config.toml
model = "image FSQ autoencoder"
dataset = "microscope photos of single blood and bone marrow cells"
train_examples = 97085
image_size = 64
crop_scale_min = 1
horizontal_flip = true
translate = 0.06
bottleneck = "fsq"
downsampling_factor = 8
encoder_arch = "vit"
encoder_norm = "rmsnorm"
encoder_norm_position = "pre"
encoder_activation = "star_relu"
encoder_head_dim = 32
encoder_fused_qkv = true
encoder_bias = "all"
encoder_qk_norm = true
encoder_layer_scale_init = 0.1
encoder_parallel_block = true
encoder_inner_norm = false
encoder_moe = "expert_choice"
encoder_drop_path = 0.1
encoder_num_experts = 16
encoder_moe_every = 1
encoder_expert_mlp_ratio = 0.5
encoder_experts_per_token = 2
encoder_shared_expert = true
encoder_patch_size = [8, 8]
encoder_conv_stem = false
encoder_layers = 16
encoder_width = 160
encoder_positions = "rope"
loss = "l1"
latent_channels = 4
decoder_norm = "groupnorm"
decoder_activation = "relu"
decoder_weight_standardization = false
decoder_widths = [48, 96, 192, 192]
decoder_blocks_per_level = 2
decoder_block = "basic"
decoder_attention = false
decoder_upsampling = "nearest_conv"
levels = 7
residual_init = "none"
optimizer = "adamw"
lr = 0.0013
beta1 = 0.8
beta2 = 0.99
eps = 1e-06
steps = 10900
batch_size = 64
epochs = 7.2
lr_schedule = "cosine"
final_lr_fraction = 0
warmup_steps = 1090
weight_decay = 0.4
Rows from block 14 of the encoder of a small image FSQ autoencoder, named by matrix and row number. Rows with one number within an expert belong to one neuron, the router's apart. Each number is 500 + 25 x the weight over its row's rms, rounded and kept within 0 to 999. All counts start at 0. Numbers have three digits each. After the name is the row's rms in percent of the matrix's.
After each expert's rows are labels from the 100 images, of 14976, where the router gives the expert most weight on average: "responds to" is what is common among them. Only what is clearly more common there than usual is listed. The data: microscope photos of single blood and bone marrow cells. In brackets: how many of the 100.
# router: router (encoder.blocks.14.mlp.router.weight, 16x160), inputs 80-159
# up: expert up (encoder.blocks.14.mlp.up, 16x80x160), inputs 80-159
# down: expert down (encoder.blocks.14.mlp.down, 16x160x80, transposed), outputs 80-159

# expert 12
router.12 105:490496504511481523482480482472506537473500500468474538468483527508528486520484507489507520521469543519524464467494494525500516478482494507515481496553478518535495471470452496450517492494508453470470544545516473488453515492501507527499537526
up.0 109:494510490489527496457534493495495449513507476467505542470493491511543486523489500535519526544472498485481475476527546535510510499482483524516521495535473536551509544493440501465523498523493467510500500540512484551507490480505529533518551504
down.0 098:486535284506553480471494479488503497460495473493472495481500506517533478512512488475526519519478516483493493485501501505527489512492486490541473516492484494482495515492477490479454504518482484501493504509482505495487475507517481494523519485
up.1 176:469457496491484492460556481460472486456484500491480517481486509519530492512498497464515548547483530498491480468493542526518509495470492513517524507514482539540500537445476505467518497500505467475489511562501498517480514477506519544514540514
down.1 178:489506380501547509450497476484489497500526512478461506494476499527608470505492525497514526497456503509488480483515505511536522482461487486540463514497493528479515483505487515475465483488480486521479479495506497499491502501517500508529528481
up.2 143:518538476508491530520471499475500454522502512482510502490491514497520461512479515516481464474495471491532497539541486478495490481506512487468443550518492485510509500499469473511518486485477449541489535504514487537458499537467514597530510537
down.2 109:516522449507582523521457523493516566504542490466509541439491489487526488519491475502523480496474514511528479528513503508509472501465503497498523516516482537497505492475497475500494503521523460459481531499513480507495464481483506542515505533
up.3 022:478480468444479524462523515513473509495522486502519492507533487523459480510469439466490517516497527461515532456557487478517544477496542530520498482490517511534514489549518498503486481509528475488472532487497503523511447500502548518485525515
down.3 061:494508487506498458527520493522480499524476505548540465540544501507448520477515489494485484518535485494508546518454486494507470543569511516478495487468488498473479518504516498532490526510525532532539467511512479496532474520487489496521502493
up.4 079:504512533502525527479494516533475538511521540491493484456488492538533481512478527504522481456485472486454510550511495493526524468479513453503499530509479513522540509505520482529521505450522515494501504474511494518512540492470493488522469491
down.4 073:517517470505503492527521507513457442519479506514521482492533511510444498489539453506480485491522497475471553527462485501466475550544531485446501485494499501534505504508533476571489505517505512509523477465481502478502488475463481531484518483
up.5 073:514504558511533519531510497566549535549517468454536525478500471483491477534484525538526461489489497508523487514514485525495524464500495508473508491529479532536520488525472506493538495524514494499497534453526483506495489480483480514496494512
down.5 071:501505434514472472503525520518525484494476522509533493520484485490454519487517454513467494498543496477499539483520494469506490513552503499473502467515530463498482510530506522515482519491488549492506457485510509483524493517500483464506519486
up.6 141:494551501522476543483476474516514438500516521480507512506470511516475487520475554521483477488486464479496502494535488474466537468531498455515437501481500500522512457511519497506500479452454495517491501482506523533503529511473493544526515475
down.6 123:495466519476518500522498491482559526492499467484505513487520500467505506501530467486496493512502513509552463482486487524467482539480509513493501493505482486506456525479507459476523520539531472449504539519482529489464458479483490484466501546
responds to: smear: peripheral blood (58)

# expert 14
router.14 063:494504474468488474495475547506512530506510497481488508467531458489510507477489468507544474507513565564504508504503491510487469510471508528505565507530492522485518518538497496505469528538527458467483507491527436446480469501509516509464407521
up.0 096:497530363521514521497544500463542515498508463454524534506468483512532503495465498505517485513491523492515490474514457490492523465502484479519503500526512467476468475508461519477473502481489513519460510494497501542485475531487519526508504507
down.0 099:468514509493493465467476504468449468468476464554492522522513526498499522505558513512495511483515514485489554490500489503494496516515501516479520502471510490431510485552542502516474519540492516503508467511446518473499508486511488524557494530
up.1 105:507506358554481554497502497512500509500523468494499512477491515526504509497466508524502465469490469507495504534507519523488471484499515475502511511521499492464512478509534493542487509479516507512506527499513513509502429542486482527513500485
down.1 103:508503434505508477532512499479479470481490479545480491510477505495557499526518462505546523549505503525475535469455490505481463522517514482500554524479475524456482514525489507508490565543486491525514504503466512483516505503496526501502487494
up.2 075:516498615468519514506528502539466506515531482463487501498520528512508508487496523490508514564491505494518513492491525501515514552465525439536528484446519479500479487504524493495490481477510514496504504491497512450456515508500490483484484500
down.2 096:462498453475471461464490462504496502493486514533491524507502504496529495467479521458487525541510509499502527504460517513520503527505457492515560463470531483485471459499529508521446515483487515522516462545493495465517537482483513519548495482
up.3 192:502523578514479531475518541525526509491482554501472464478507513465525500526515461496515497486507454483542471492494483508522440536471526486494500509506438494518481484478512512466518510525481541485500510504501512502490524497480503496489508531
down.3 124:505499570523463519509513528548532474527503513518501489510490516486485487521470509525465474465535511515450533514539512486524525480518497493485500497464529511485523503535502497537496488454435569541486487519513478471535533521499515482493506453
up.4 074:528537565503546520500487492461472512454503534509537467493516480518506477521491468475510447503514485508483524506554477505472491496514562510484523497505547513482542509518483503502514501521506514447523504524509489531488522470457503493507532472
down.4 102:470505441472515498488527512479464459475493491546499490532494467522502477478494522519465538486509518484474500516480523472537484510495523498473515494490516508450503509512521518522459489468464517555553492515551507488505511517501474491508514465
up.5 109:490513376489507515501489537495506528515511452501480538500480490499494500505503515525512496474506496500492502473491523522511439519508525498502497506514495510497545507519496527502472505504528509465478513475488474529494409549483503479523504486
down.5 089:495510435470488507502512497531480503491525473531490504521498528523470523512554500511456517530508521514542474508491466542511487498531493487482513475480462481507472480539462539518437520492426523533529484561477528498487516509503495451508496493
up.6 085:542526488458470482518516567501511445496484488524476514518538521518494507544502464453472529468483508475541546512497516496487498524485516469486483494528502512503502519481478499466508503525501487478513495490523499484523464479498521502540494494
down.6 099:521492451483502495493514489505440489467465525521520509525488496543503491531515544475513517518532493541439543469534477530508509481518506472526476502466480469444493507527515490502425463486469524523539468495487503506497515475507472496529520452
responds to: cell type: artefact (61)

# expert 1
router.1 066:500466464497455517482508539502501563519474474516460530488514495491535505493477507534506510482541534519511515496495520494480490482485513466491531502522507509502509506523440485495422498489508505457479501506530466471420450553537477498488441501
up.0 039:534536497482501493509509468480521534507451466500522481509493537529520529487533481484525461501429500500499517486493535478468535490490522512496493455477525526500553478473540500502537530496500470522419504521507538529546504444516481514499484523
down.0 086:436516677486446507501515473499500504487492507530510482515501510498469523484506530485507466492530477476531521519484498515490492506507521485466509526473496504469510495484513512531482509497501498501523491524527476505497498528491449490501485500
up.1 062:514510640498462494491535492503509507493506473503491492511535491489539495517487470513529490511503500495502499496505535492506445540479527469515488520508458516522515505491463485510502513559495477503491519520488499498493457493471541493513496502
down.1 090:488500655502430491514482504466482505454497517520507489521507490526493490516488494501491492540500497505492529551480507506491517509522513502480483523487510484473500509510522494543454495484531525534545502491496489493479493492510465491513474493
up.2 076:499482449500508522483505513491511480505527527463510500475469476475503522469457531511453471487491498518493448477537489478512495439498471478517506479491538486490521499508494491500479488461483504516459525531522489516505517536481526451506499479
down.2 086:507483560516438487536511507496539490534476472518485527503526505471450523507521470524465470481512509481507522519478525488446483512516542506466500475507488477468489528495501498528538509526490494480553534495496492488483485514469483499515502507
up.3 052:509491589497512504485468494500529565502470525492511516540508458513507504536541453521511449518477519496545448485465522472462465506526485494460484506516462504508502473491482507495484513533497500553533534486495502543511468464477488507499470517
down.3 086:492493672520438510481502494467492522496484527516501496505488497515516498508493511467500502477529482518491502521470514502521541498505493526489481489514472482452506502470473510534475470473493488534505521518511461484508485486505480487497465489
up.4 178:501516517519478535471510546541506528496510519490506473482523508501542485523477434514483473473494483489518492524492515467504422529491511473493492504511475515519486490504498510508497511521477473503510530518515490508475459497464498527503490497
down.4 134:506533667519480531502493487527489490499507546506501480481501462491512504504475532511509513471502487513462543539489502481503488498510493482512490522494513500494521481495508522518472496461489523514506468475516476498517555513500467519506497461
up.5 112:508490505502498530482519553532496485517507524466501469474510495532515485529483458501456458473491470507469491552522508482500423486499500483499494504502513498497529470497505511509511500486480474534483520511536482524518458530472524565507518481
down.5 091:523505584524453476554510509521481491491485499542543466483498483497495484522497519486498490466513464517497491535503482474528495512522542501471500519485535492497497506506525493573455520437499507517551472537495491496509513492500459506524491490
up.6 151:512507520520483526491492552528517532500504524503505466478528509501525502521486433507473465456497469489514500530489508464491426510519523460495490516522484497527494488513508504516493513510490486511506519509527487512482453498448497547507487498
down.6 110:474530659509471515472497494501459489479487532531500463493498496516508485524501505504529492502512485494498540524518506489505523479501509498482501519486472515486524503502528508551479485471452489519537472491511506516544540499498478511515499493
responds to: cell type: artefact (50)

# expert 4
router.4 080:490544504520491568475520512522489443482528517477484490476466536520539486527472517536461496453493510530462501487533513463446515465512476478530461519488495544518524518515502493477477478459439515546474483471504499532519517530501501454530482475
up.0 095:477538458502532530483502498509495454515510486461472525460490491531499501530475537497495468488477514496482454522507501503470523468540506475527458489502466512524528493523487530472481484487467481520480488497507491523518502540526513444532502483
down.0 078:495472503505546492497503493472523524479485470481487514479505505493510463501501481480514511512481525500568474483487505516536492508460531515487480526543406535508494501458496461493513505531535435488495555525497482496476458458494483537487529561
up.1 020:515486500510474491494530493528487479493518491504480485511461486486502487461493516518510468479503561512530501475506514491516549540455499530484512504500526481509464526521501520468525517553548517496502498530536504511487484508533527560500500514
down.1 071:499474505493494487516498485463503479477490486522499500509516508498511474491514486462525511536497534475577521505474502515481533521494545501478505529487424509487458514448532467501513511535538446489550538507477507503479498465501481486505519552
up.2 021:520451499459454522505496490476502483474507482533495500516509513478446507482516484516505477526474519516539474518450509497513499515513510470498536491466519496479496487524522516497488552480504473483506542512498481505478470538504512512508498520
down.2 073:498476534500518479525480484465495495484494477504502497503508511469491489512530483476503508517501521468575495520476476514488533497497550503498504524494423516488463519458521460496509491528538463473522514505472525491459515482516460487508510550
up.3 170:502543474499529512460523485533469469500495480484508517495483485523510511476504507527485494515491492517453504474537548512491512491520478507532435477491517516510523507536478533468509492502453546545491484501494495527548489517544500392499514472
down.3 165:489526433492523517478502484479471521486522499479492508472471493550566469507482530460535519517467510498459479499488506507542511477462515486517508510513406524486541485476496510489479482490499458519479504514513503490488487474496480538523523477
up.4 100:485510518498494535457496510497459462471519525493506474497473518531557466527493534504501504478499512497455507522511502474489540466452516466517519549495475526483515482486529480536495489473484532511516489468480508522500536501484467467523517489
down.4 073:494513458471483468445505505477451543479497460503473508485509504532531487512521483475534533523500494507458483484452522533557479534477481496521517494501517491503528470509476542485507506560514504526498466524488520489510434475529505513507500469
up.5 022:499491494488509482519491492465462509514485485523514476474512531472492540486537493498496534451516470514484524481527505519496500451474526541473551511521501496523465511438532503457489487537514540499467526489487487492490528506472544512512489493
down.5 076:508468527490523481509507487475490493480475499520497505509520520489489506503530479470522515517502508466587499519459504527504504522488545511485493549485443510486464539456525477514503508526525453474524537498465504494475534468488470508499523555
up.6 106:452517488504510558484505458481495425499509528478483481509469529507509497515474531506461521473480529512477494486516532460470512469501493463513472529516473529488507503511509484488453492470438450538478526510509516530496522556512494527521525491
down.6 083:508499492502514510488497507535534586527492480489510511485511486495515500508492462507514493503507504510508497476496501502542461528485483527527490469514513495501524480520464536462486504557516523468467498517514495479504423496494536520469491513
responds to: cell type: lymphocyte (36); cell type: artefact (27)

# expert 6
router.6 073:480490479455497483513472489492516524509512459491522548499486529481487474479524520515526476518489505490525491518453497531537522483517530530470539505537505516474479511485499489522467495501506451492501530510486488492478480511516501485528473521
up.0 198:467493526508435486491473461499515483501499467441516535476487517509456490510535526511532503535462460455504514482514486527494538476516510557503507480529516518517524504506518485507549506516506517531463509480484521516514519480499515531568521519
down.0 170:469483427493518504468498508466527509486501478491452532498471521496562514494502504491494521521464518509512446469501502508510504504459464502534485490524504488502483528515468499433485488512492480493477515551495515497460475513524517480497512519
up.1 035:531454431491527532482486518508531520490483502501506476500550479521493498496504484498501497488504505533552507483522498486537477473498525493496510472470490486515500475525475483529538519485512514476490529501521517520514499535520523508444553499
down.1 067:520512510514493487538489521513509511518473543505535463496529498539426494500498446517459455478530479512517518556466469477481437511562515524481518491504523498504501480508503490536519521492488535515544503451514471492542508486491497496492468494
up.2 040:524510610512536510518501501545507510556512538437512478489524508467541510528510492483509517501514496452521487501544461517507497479517496520501468492503521516450485480521491490507499487521528496508486549505509494484534535488462495569478459516
down.2 077:536521539488495492502502498556516491513501518515525481499533489533448522514500472512462450501561476474497521548476497465505447516518494502467508528499517505488474486517518517518504489511531505488516495480529492493533496498475510504489484487
up.3 041:503491625502524482499451505475508546500504492513543496471510541510565465497492485491491518495508488493492467493530463494511526486489522495500469510516496529507505512513480474539519513460512495499447555457475478473515530456475504544454512518
down.3 069:506527533515483503500477508551495502491479515515538506522539487477469509479503478536459456505526494506509540553495480453470467515523496512471502487490523483491499521514515497528513508504524541497506475475509456478524485503498483488504474491
up.4 195:500502525485528480445515483476468467480513467514468517547497522490517495499519487486524548522476498504496472466527536520474502535517456520532494484481496501504487486511487544460471501536466535542517464499475549490511450478521495459499512473
down.4 142:515493474503485472555513516508502487505480479538524497525540480481432508501523467506487481497554499471514529525467494499476483562530537514472495488479499487497489515489525494539478520531505492484537480490487502481505455505495476486479490517
up.5 039:516464590461536495507494504490490526552488451506525497471505493510516498524479487553547477517497462544481470499500478519535483489497501499472503473462484509494526506489502526501507480542504520517471510508516473460510466466473519497444513496
down.5 059:540528535504468499538470512516470488549506474501505463481487468525442491483506458546508470463523532509498511528464497514512467499530518485483489468480516486501491475507503505498532521489526548511524479504483466503522491493486510501509488518
up.6 086:475495553491501473448503493453461486471524448520447507554510529500549508482518507486499570538494534485533482460488505513490510538519482519522495490478506486513496488485478482480486489537475513504514472504470526498507476478529491468479521494
down.6 074:541496519539454478491484493517496508542523486509532485505524470455443510513524478506475456484554508488497544547499504482514482508526495499439498507480532485485510495499502516524480510518476521511542464495491488490511474532514497477505490474
responds to: smear: peripheral blood (100); cell type: platelet (55)

# expert 7
router.7 084:502466475485448522489502528479539536491497470512479526468506489487512484493462472495519471488531514544474480515459495530497463516502497466515564485498467500489515500526488496505415529511510512477491505459517452473432468516473489527456447515
up.0 110:505508616513493526456503542493510483546504531489507467539502490501498490514477493498519517477496519499490463483468567486484491490536506468494485491544455481543499503534471526476481519508503485506496524499499481534488520495454485521510487550
down.0 104:485477686501472473487515475500526514487483487514508486510489500522467512470510480499517524540515515514462515448516491494507496512503472505520485472496512474471496541545519497496478497529480538509502460521492507492476495485499481473456517485
up.1 091:520483627528502521475512511491493512539518531485509451547492482511504510504492508505505508466494503487488485500485554489507490529530502487507459513518419479533504504522503532489489501494500493538527521487512514505495533507476493538468497533
down.1 090:462483631510465491481526478524478496486488453516496482523476505522460502475525520514489482534528532493489522437482511500496477534539493507515513484461555486473482497513460523475494504490479548544515475494481503471524473494503514472490498494
up.2 094:511503635516525537466484516506510483515512531489502469526498490477505496522479496497527516452508511512489457468469558494510479526512491473500493505539458483524500513522472496456473520488500515524486525497510509530478512482455502515513477524
down.2 090:490470667508477509474528496531511507485482482524485491490514525494469530500487494522504491517522510476487515485495509502495491523514492505521499478464547505451516499528495519493474495523457542548479477513479500488485509479517484464480509457
up.3 054:493510434522508489477482498498488515507502429482453493514515461489491505503522514552495501506494522514476488479537477484504538499522471513500452497514589524463490474510466483505470473475479500474461496528492490501495462508522533445506482464
down.3 073:499495563503457473524493466486519514513490478489491524498527488485478501485484490494459483523478467498484515464491472553508498517485491515504538471472558439469473529525500508454464530511460533477516470499486526494494504502528495519495505501
up.4 117:521520583521486555429503535497493464518512493479465484522504501497517460544464488516518522484490504515497472472525540503493495528502490465519478521526453479536514490491495516455478505518490502549495542487514524517474504476475497489514484511
down.4 105:482477652485489481503540489495470499490470463586483496515500505490468513480528476494512499536525509476485535494489500483487508552512504524504501487468483483492491500516518510507454487506482524521531475533474499483546469475533489459501490495
up.5 041:506488546534530490479510519483524525502468495536482484547478524546514475489508445476498497533538503494486480515453469535502467479502500516514547510472538444568435522509478491481465471492509488459510511486494503467511512481519504470515524516
down.5 086:471478602479464465486523463506492495492485489515491513560497512504496512506505480520494498504499489518460533461461508530501506516520480526508494484474526449461487523563481527484450513506459548567476483510477521486484508495495479491464504484
up.6 108:516513608520505535445505542493506475513498509486476476540491505510494501533471494513525517468503503503480465486490552487491488493509463470500492510545430475526504519531490512459485494503520489517491519478486500519495517486479497507513492525
down.6 099:485473658478491479471514461489492490510480467542492489523474497492484527462492520489488516527511522519502542494487515513506500536534499502511492481460503463500501488521475497491474502506483541530543495521435508464499484491503490473495491477
responds to: cell type: promyelocyte (25)

# expert 3
router.3 070:511492508486523472519517539519513579512521476497501503441528465504502525505490471470531455511500509509523497524505490525500505512483518528514519459486505501508524503528521499488501528540538489466504506492528482434480491468483483480452444523
up.0 041:485484444485488507480502465535443519513482483510464515574507511518473484489494496464507526524558500536494480487495536489495510521497477524488468517493516508472492476497519476530515488504533523525498528537468497504525529518522519541521499513
down.0 080:507475423495517424494520507516488541530466461542497510517509492477494513516544488459503514529538517525510527479472504494498510522530474477511478502486543487493505525520492477458467525559480484515506483512472496480504519489497505457493495498
up.1 056:500480514519473501514461505508509507520485463537522486456505496473487517509525487503512493512504524470452486464516524479481430470489504520482522495508480472510569503513481487500481489511508512471499495477501508486511438480492487508491501470
down.1 084:493513416480503475504514478488519498495467499535476535536505527488497507517563498492490550580538517506518483455460560497495510561529496519509478475459507490485483535484508477495459473519497481497511488490478510514498482472520484489480508500
up.2 056:483517559521475516494479495482453517460474517497514456469488474509516487538503532514518565484500480526504497495511479529549517517455514490537502524526501524503525502510507496505516484498529470485464540497480540496515570501500464528508498510
down.2 081:480481433496482471489505465503488481463505501553491521540478516502454487471529491482528489503518517473468491489439494506502478524527456523495516480468511512460495534522513500480474506525487521508548475506469516487483469478519530489494499504
up.3 067:474500566485491497464477491482469514490517497491474515484464507488596486535470513530519534487497476512503489495492523518548532474470480474498564554529475517511528501483500537523470485506508480497503525511496485492485501501523449500471510543
down.3 078:481482463492494461504479509487495502494465447530473507551530510508484482506550492511508516531475515454497546492460503495526512528506532510496505473461494472572498545504512513443469512503504498477512458498476525490461484483505496481496531509
up.4 170:504474529503518482564511509544553498490456525525550484478525476489435526501526480477490440508525497489500537541505478506468506541473514514476511506483510484503487500476579454503549512512507513469492483528515489493518542476458514502489512500
down.4 105:469535481523482538479515497523454518498507541465501483498505474537521497482471518492514518479469516520451483472527518482525523432500476488538534484501538498500534487509490557491500486477468537529464471518520499511534538513521504494517509475
up.5 043:518476438542514578486489503546525467478505490483512540517462468533479475466482502491526475542538529538481488515510453509537457510517494452539514494533505470514535507508483488491459495504494477503507498462507470509521484478516470505491489496
down.5 080:511486421491469450513552510492517491500459482542490470512517503484501476522528485497478516553474501490510504475473527529501490498523506509510460450486457477493528519479485483476458485521491510482519474526523540469470478494546513479506476493
up.6 062:524495576492497538526469521515549498486501498507529488490536468476452493483499451509494467513493540514474486513490445486523439495504514527465540511503486518517523482504498480520515541542516481432503532479501490504489446497513522485505504542
down.6 069:475455408529473467473532496516511506499508501549495507493488510486481494477512514482537543557518485510504514457486537541495511531535441547491502485497474521518516480511491525507487491503507530544512473545500551490506528439520488481539518489
responds to: smear: peripheral blood (93)

# expert 11
router.11 089:482461479481466498538479544531516554491482481491485524439520495481491507477495491505508484500538545539483506516509489510483476508454499516467546492516486509476504520508483458500446520518521488483487509526512452479513477529531514434479460501
up.0 072:480498424505503504433496455474496494454525468483492531519459502524559500492516530479498511525487494515506475486507492502528578458469511493523482508507528513480500507477493518481501501495487493519474513526462506507454508510497492531506529523
down.0 092:507514651490461414482502471490471486463512508541488509519497544494475528475520473474503507518540523496495532471466508503490511530483511490500526510474530497437485468529502509500468530532468513511507468495474527489494491484509534476499487481
up.1 074:472484440498502509479510463511460494452509478505477546480480507529561510510512541460497520541519535509497470477493495528511518496464520511495504530497499524499495471471505524494463482517496497534501496528485518517483493514529499513491522499
down.1 085:522519623519467456468485469474488525460490481535510490512524517501505501506510498471488512510507513545512550507450514477492494482476490525474508523473540490423514532524505478504477498477497488491528479482517487487506527489511497536518466481
up.2 125:486492484483502513544491498549489494481491461500511540438515497504508499468501466479471476503524509511486515515478459510514443548480518504476502491486498530469504514486498465521425500551520488492517517523489471489509457525490495429498501519
down.2 096:510538356501485500487484460525469485492485524520489507518456502527522535495490515495482475502503517508467516472518484494527494460502486476522495488487517485456493511548491521479448501464465496511463470505508487499489502522510512450501501456
up.3 072:463478444502488485480502441465487490464534468501457544527462478488506499511511534486521549515489510512519498477483504548515572476481529509517516493526527492450497494455482478495471500514497492513506512506474530495489484481496516526523538510
down.3 086:489495603530439457478498509483451525475504481532520490499499495484490533526512493476495506518491509517498561486486497524499518525492505466501516505470542496418497508548531506523475531484493491511500505482494514493519505507521514529480483471
up.4 055:481496455505494498457479513518488525493519500474501495459517508518569488521474520515471535507461504497539490520508494508497472477459494478485479551511507504502503536486520495478542484505486463537473510557515534510498485509508499523516497503
down.4 088:505490643506468432475516464465491516503488470494490509521499513527479511483523485457520532500540530512504511507482481499499505499481509468538473476464518521420497463492492500520508495516485520513507500503464490520509528520493467511488480485
up.5 070:483489632492529496482507492542490536527512524480476484513531489483522506480503476485493553506484507509523496467510498488491454548467498521509460503510479497516476502495473549479524491542485504517502507521479492486505452479525504466508504512
down.5 085:540519651509475474518489497495535499472510509491521470510542514517469539506480475514471496510521481478524513551523516524460498517509491523479508512499512497441482521526510486548426505505536500503515531507498491503509491503498518516514475510
up.6 057:474502423498543511485516496482493516511513504485478520442483516513578488522506532457485514489490519497543503499489482517516514470428501474510492490499512505489485461475521487520509476493516465499493488496505504485456500495455488532515494510
down.6 085:509515654500461456505484459463490518463501495520493491534499506501475515478531530471513504517504495529477489487494500526517515483482481495542501509486555495451531514483492508501490528511504517518520512509505533462499502500508471504514486521
responds to: cell type: promyelocyte (25)

# expert 15
router.15 102:509476532500488461500485496508475508508504514527495468515512459518502497517499510472524526478503459461478513544488524482551523482482520483505544525470532476501513477491528488532579498496549511529522465490513505517528529454489480545505537479
up.0 102:492488516497443504504524495451494540571491498511496504544508504491429495485511514516497509507518497502516495519513507494448517504557523493475485508493462494494459572504482504510467508489472524483513483517488498468498514479501545459503510496
down.0 090:498510419514558519523482493522579506520497519465510507485482480493486512502477544516457490487490512517505460458531478482514505465495470503522513469514516486498516496537468493474523480470499509516456534522514468520495497501491532488500525520
up.1 103:511524528472473529505506508519519580543530477484480534477497491506464488508505510558507431495507491488540439519549508524451523492510492496467529504527471503553514541494483496516509501501498505448494468528504494485467512482459487508496477504
down.1 080:509508416527537493501478484528564495533509512453498491475474465503512503519479502530461460473497517523485470482526506469510489469516466500507478475538536483506507508547474542478511479495488531524476497508505483520493501502495526510493523490
up.2 098:484472525489457509471514504429476590492498506515462500531521542496521478501520515494510533521509504503519502482473512521506513505487526481506492505498438492513453547493499470509423518487508485467524504505469511446448509475531514472513506494
down.2 085:512489449519557527518476504504582517503507497477487500485501509482524520514490484513468485482502531514545440495514493479493498476481487495511495506522520526486504516502489480478545483474516477461469578497504489539472490499498506496490512559
up.3 173:494495495474504479488517500512473449492507508523503484525519472520507478504527506479528501516528473453469526536504522504514514522491527493507527529465448491466516495499536508525584502490471547564530476485484529515571513479506480531521528476
down.3 166:484519481495520485482512502498420490482510514509509487518488490531512476503498517502517518492505490494465528519495518490505517503507508486494484522481485519480507482493513518516479488484467497522519449475505505478532538497521472511548508459
up.4 110:517518506492512517538488551484505553511533512496491490442527478505507482521495459503498460467521493479513517533513462491498488516488504506453530510502434541532521498481529449526541510504521469460504482476516504476465508478460452545505449500
down.4 078:527534440538527522498489473539547531545512513471518474486469479507512516500471542541466497482491497522492487490512498462517520465497457476520490486550519508490525517538466526477527477479454567511464494509546473521532519505493538486479521464
up.5 022:530520481504495488466509518519512444513484486460511484484448474505535518489497483487459485530507507527511509469503471502483474476464516493462486488506531522502555472511478522488518516536478577485513487476491505494524530501515509500533486472
down.5 063:463491430493566546509460506526569534540513535451494495478488465501514518506475498525468508485496519534524472466523490489520515475490448467540503492519504520512510496529484498455534504499489492498479546511514489498491503490500549504497538519
up.6 122:490507490478486492491517489505468447463504499520504488516506486508515468495526507478511518528523485457473530531498513505507506519500518495494512524463437516479514481489533511522514496493451553546529479465483532503563509478526480521540511470
down.6 186:491525403500554495489510499491432492488508524506503481516495497519501475499506510497517507491509501514456530516501508493501518506500513490497497523476483530468518466501519515517499489484460511521513456478503500486522541500515479511529494462
responds to: cell type: artefact (39)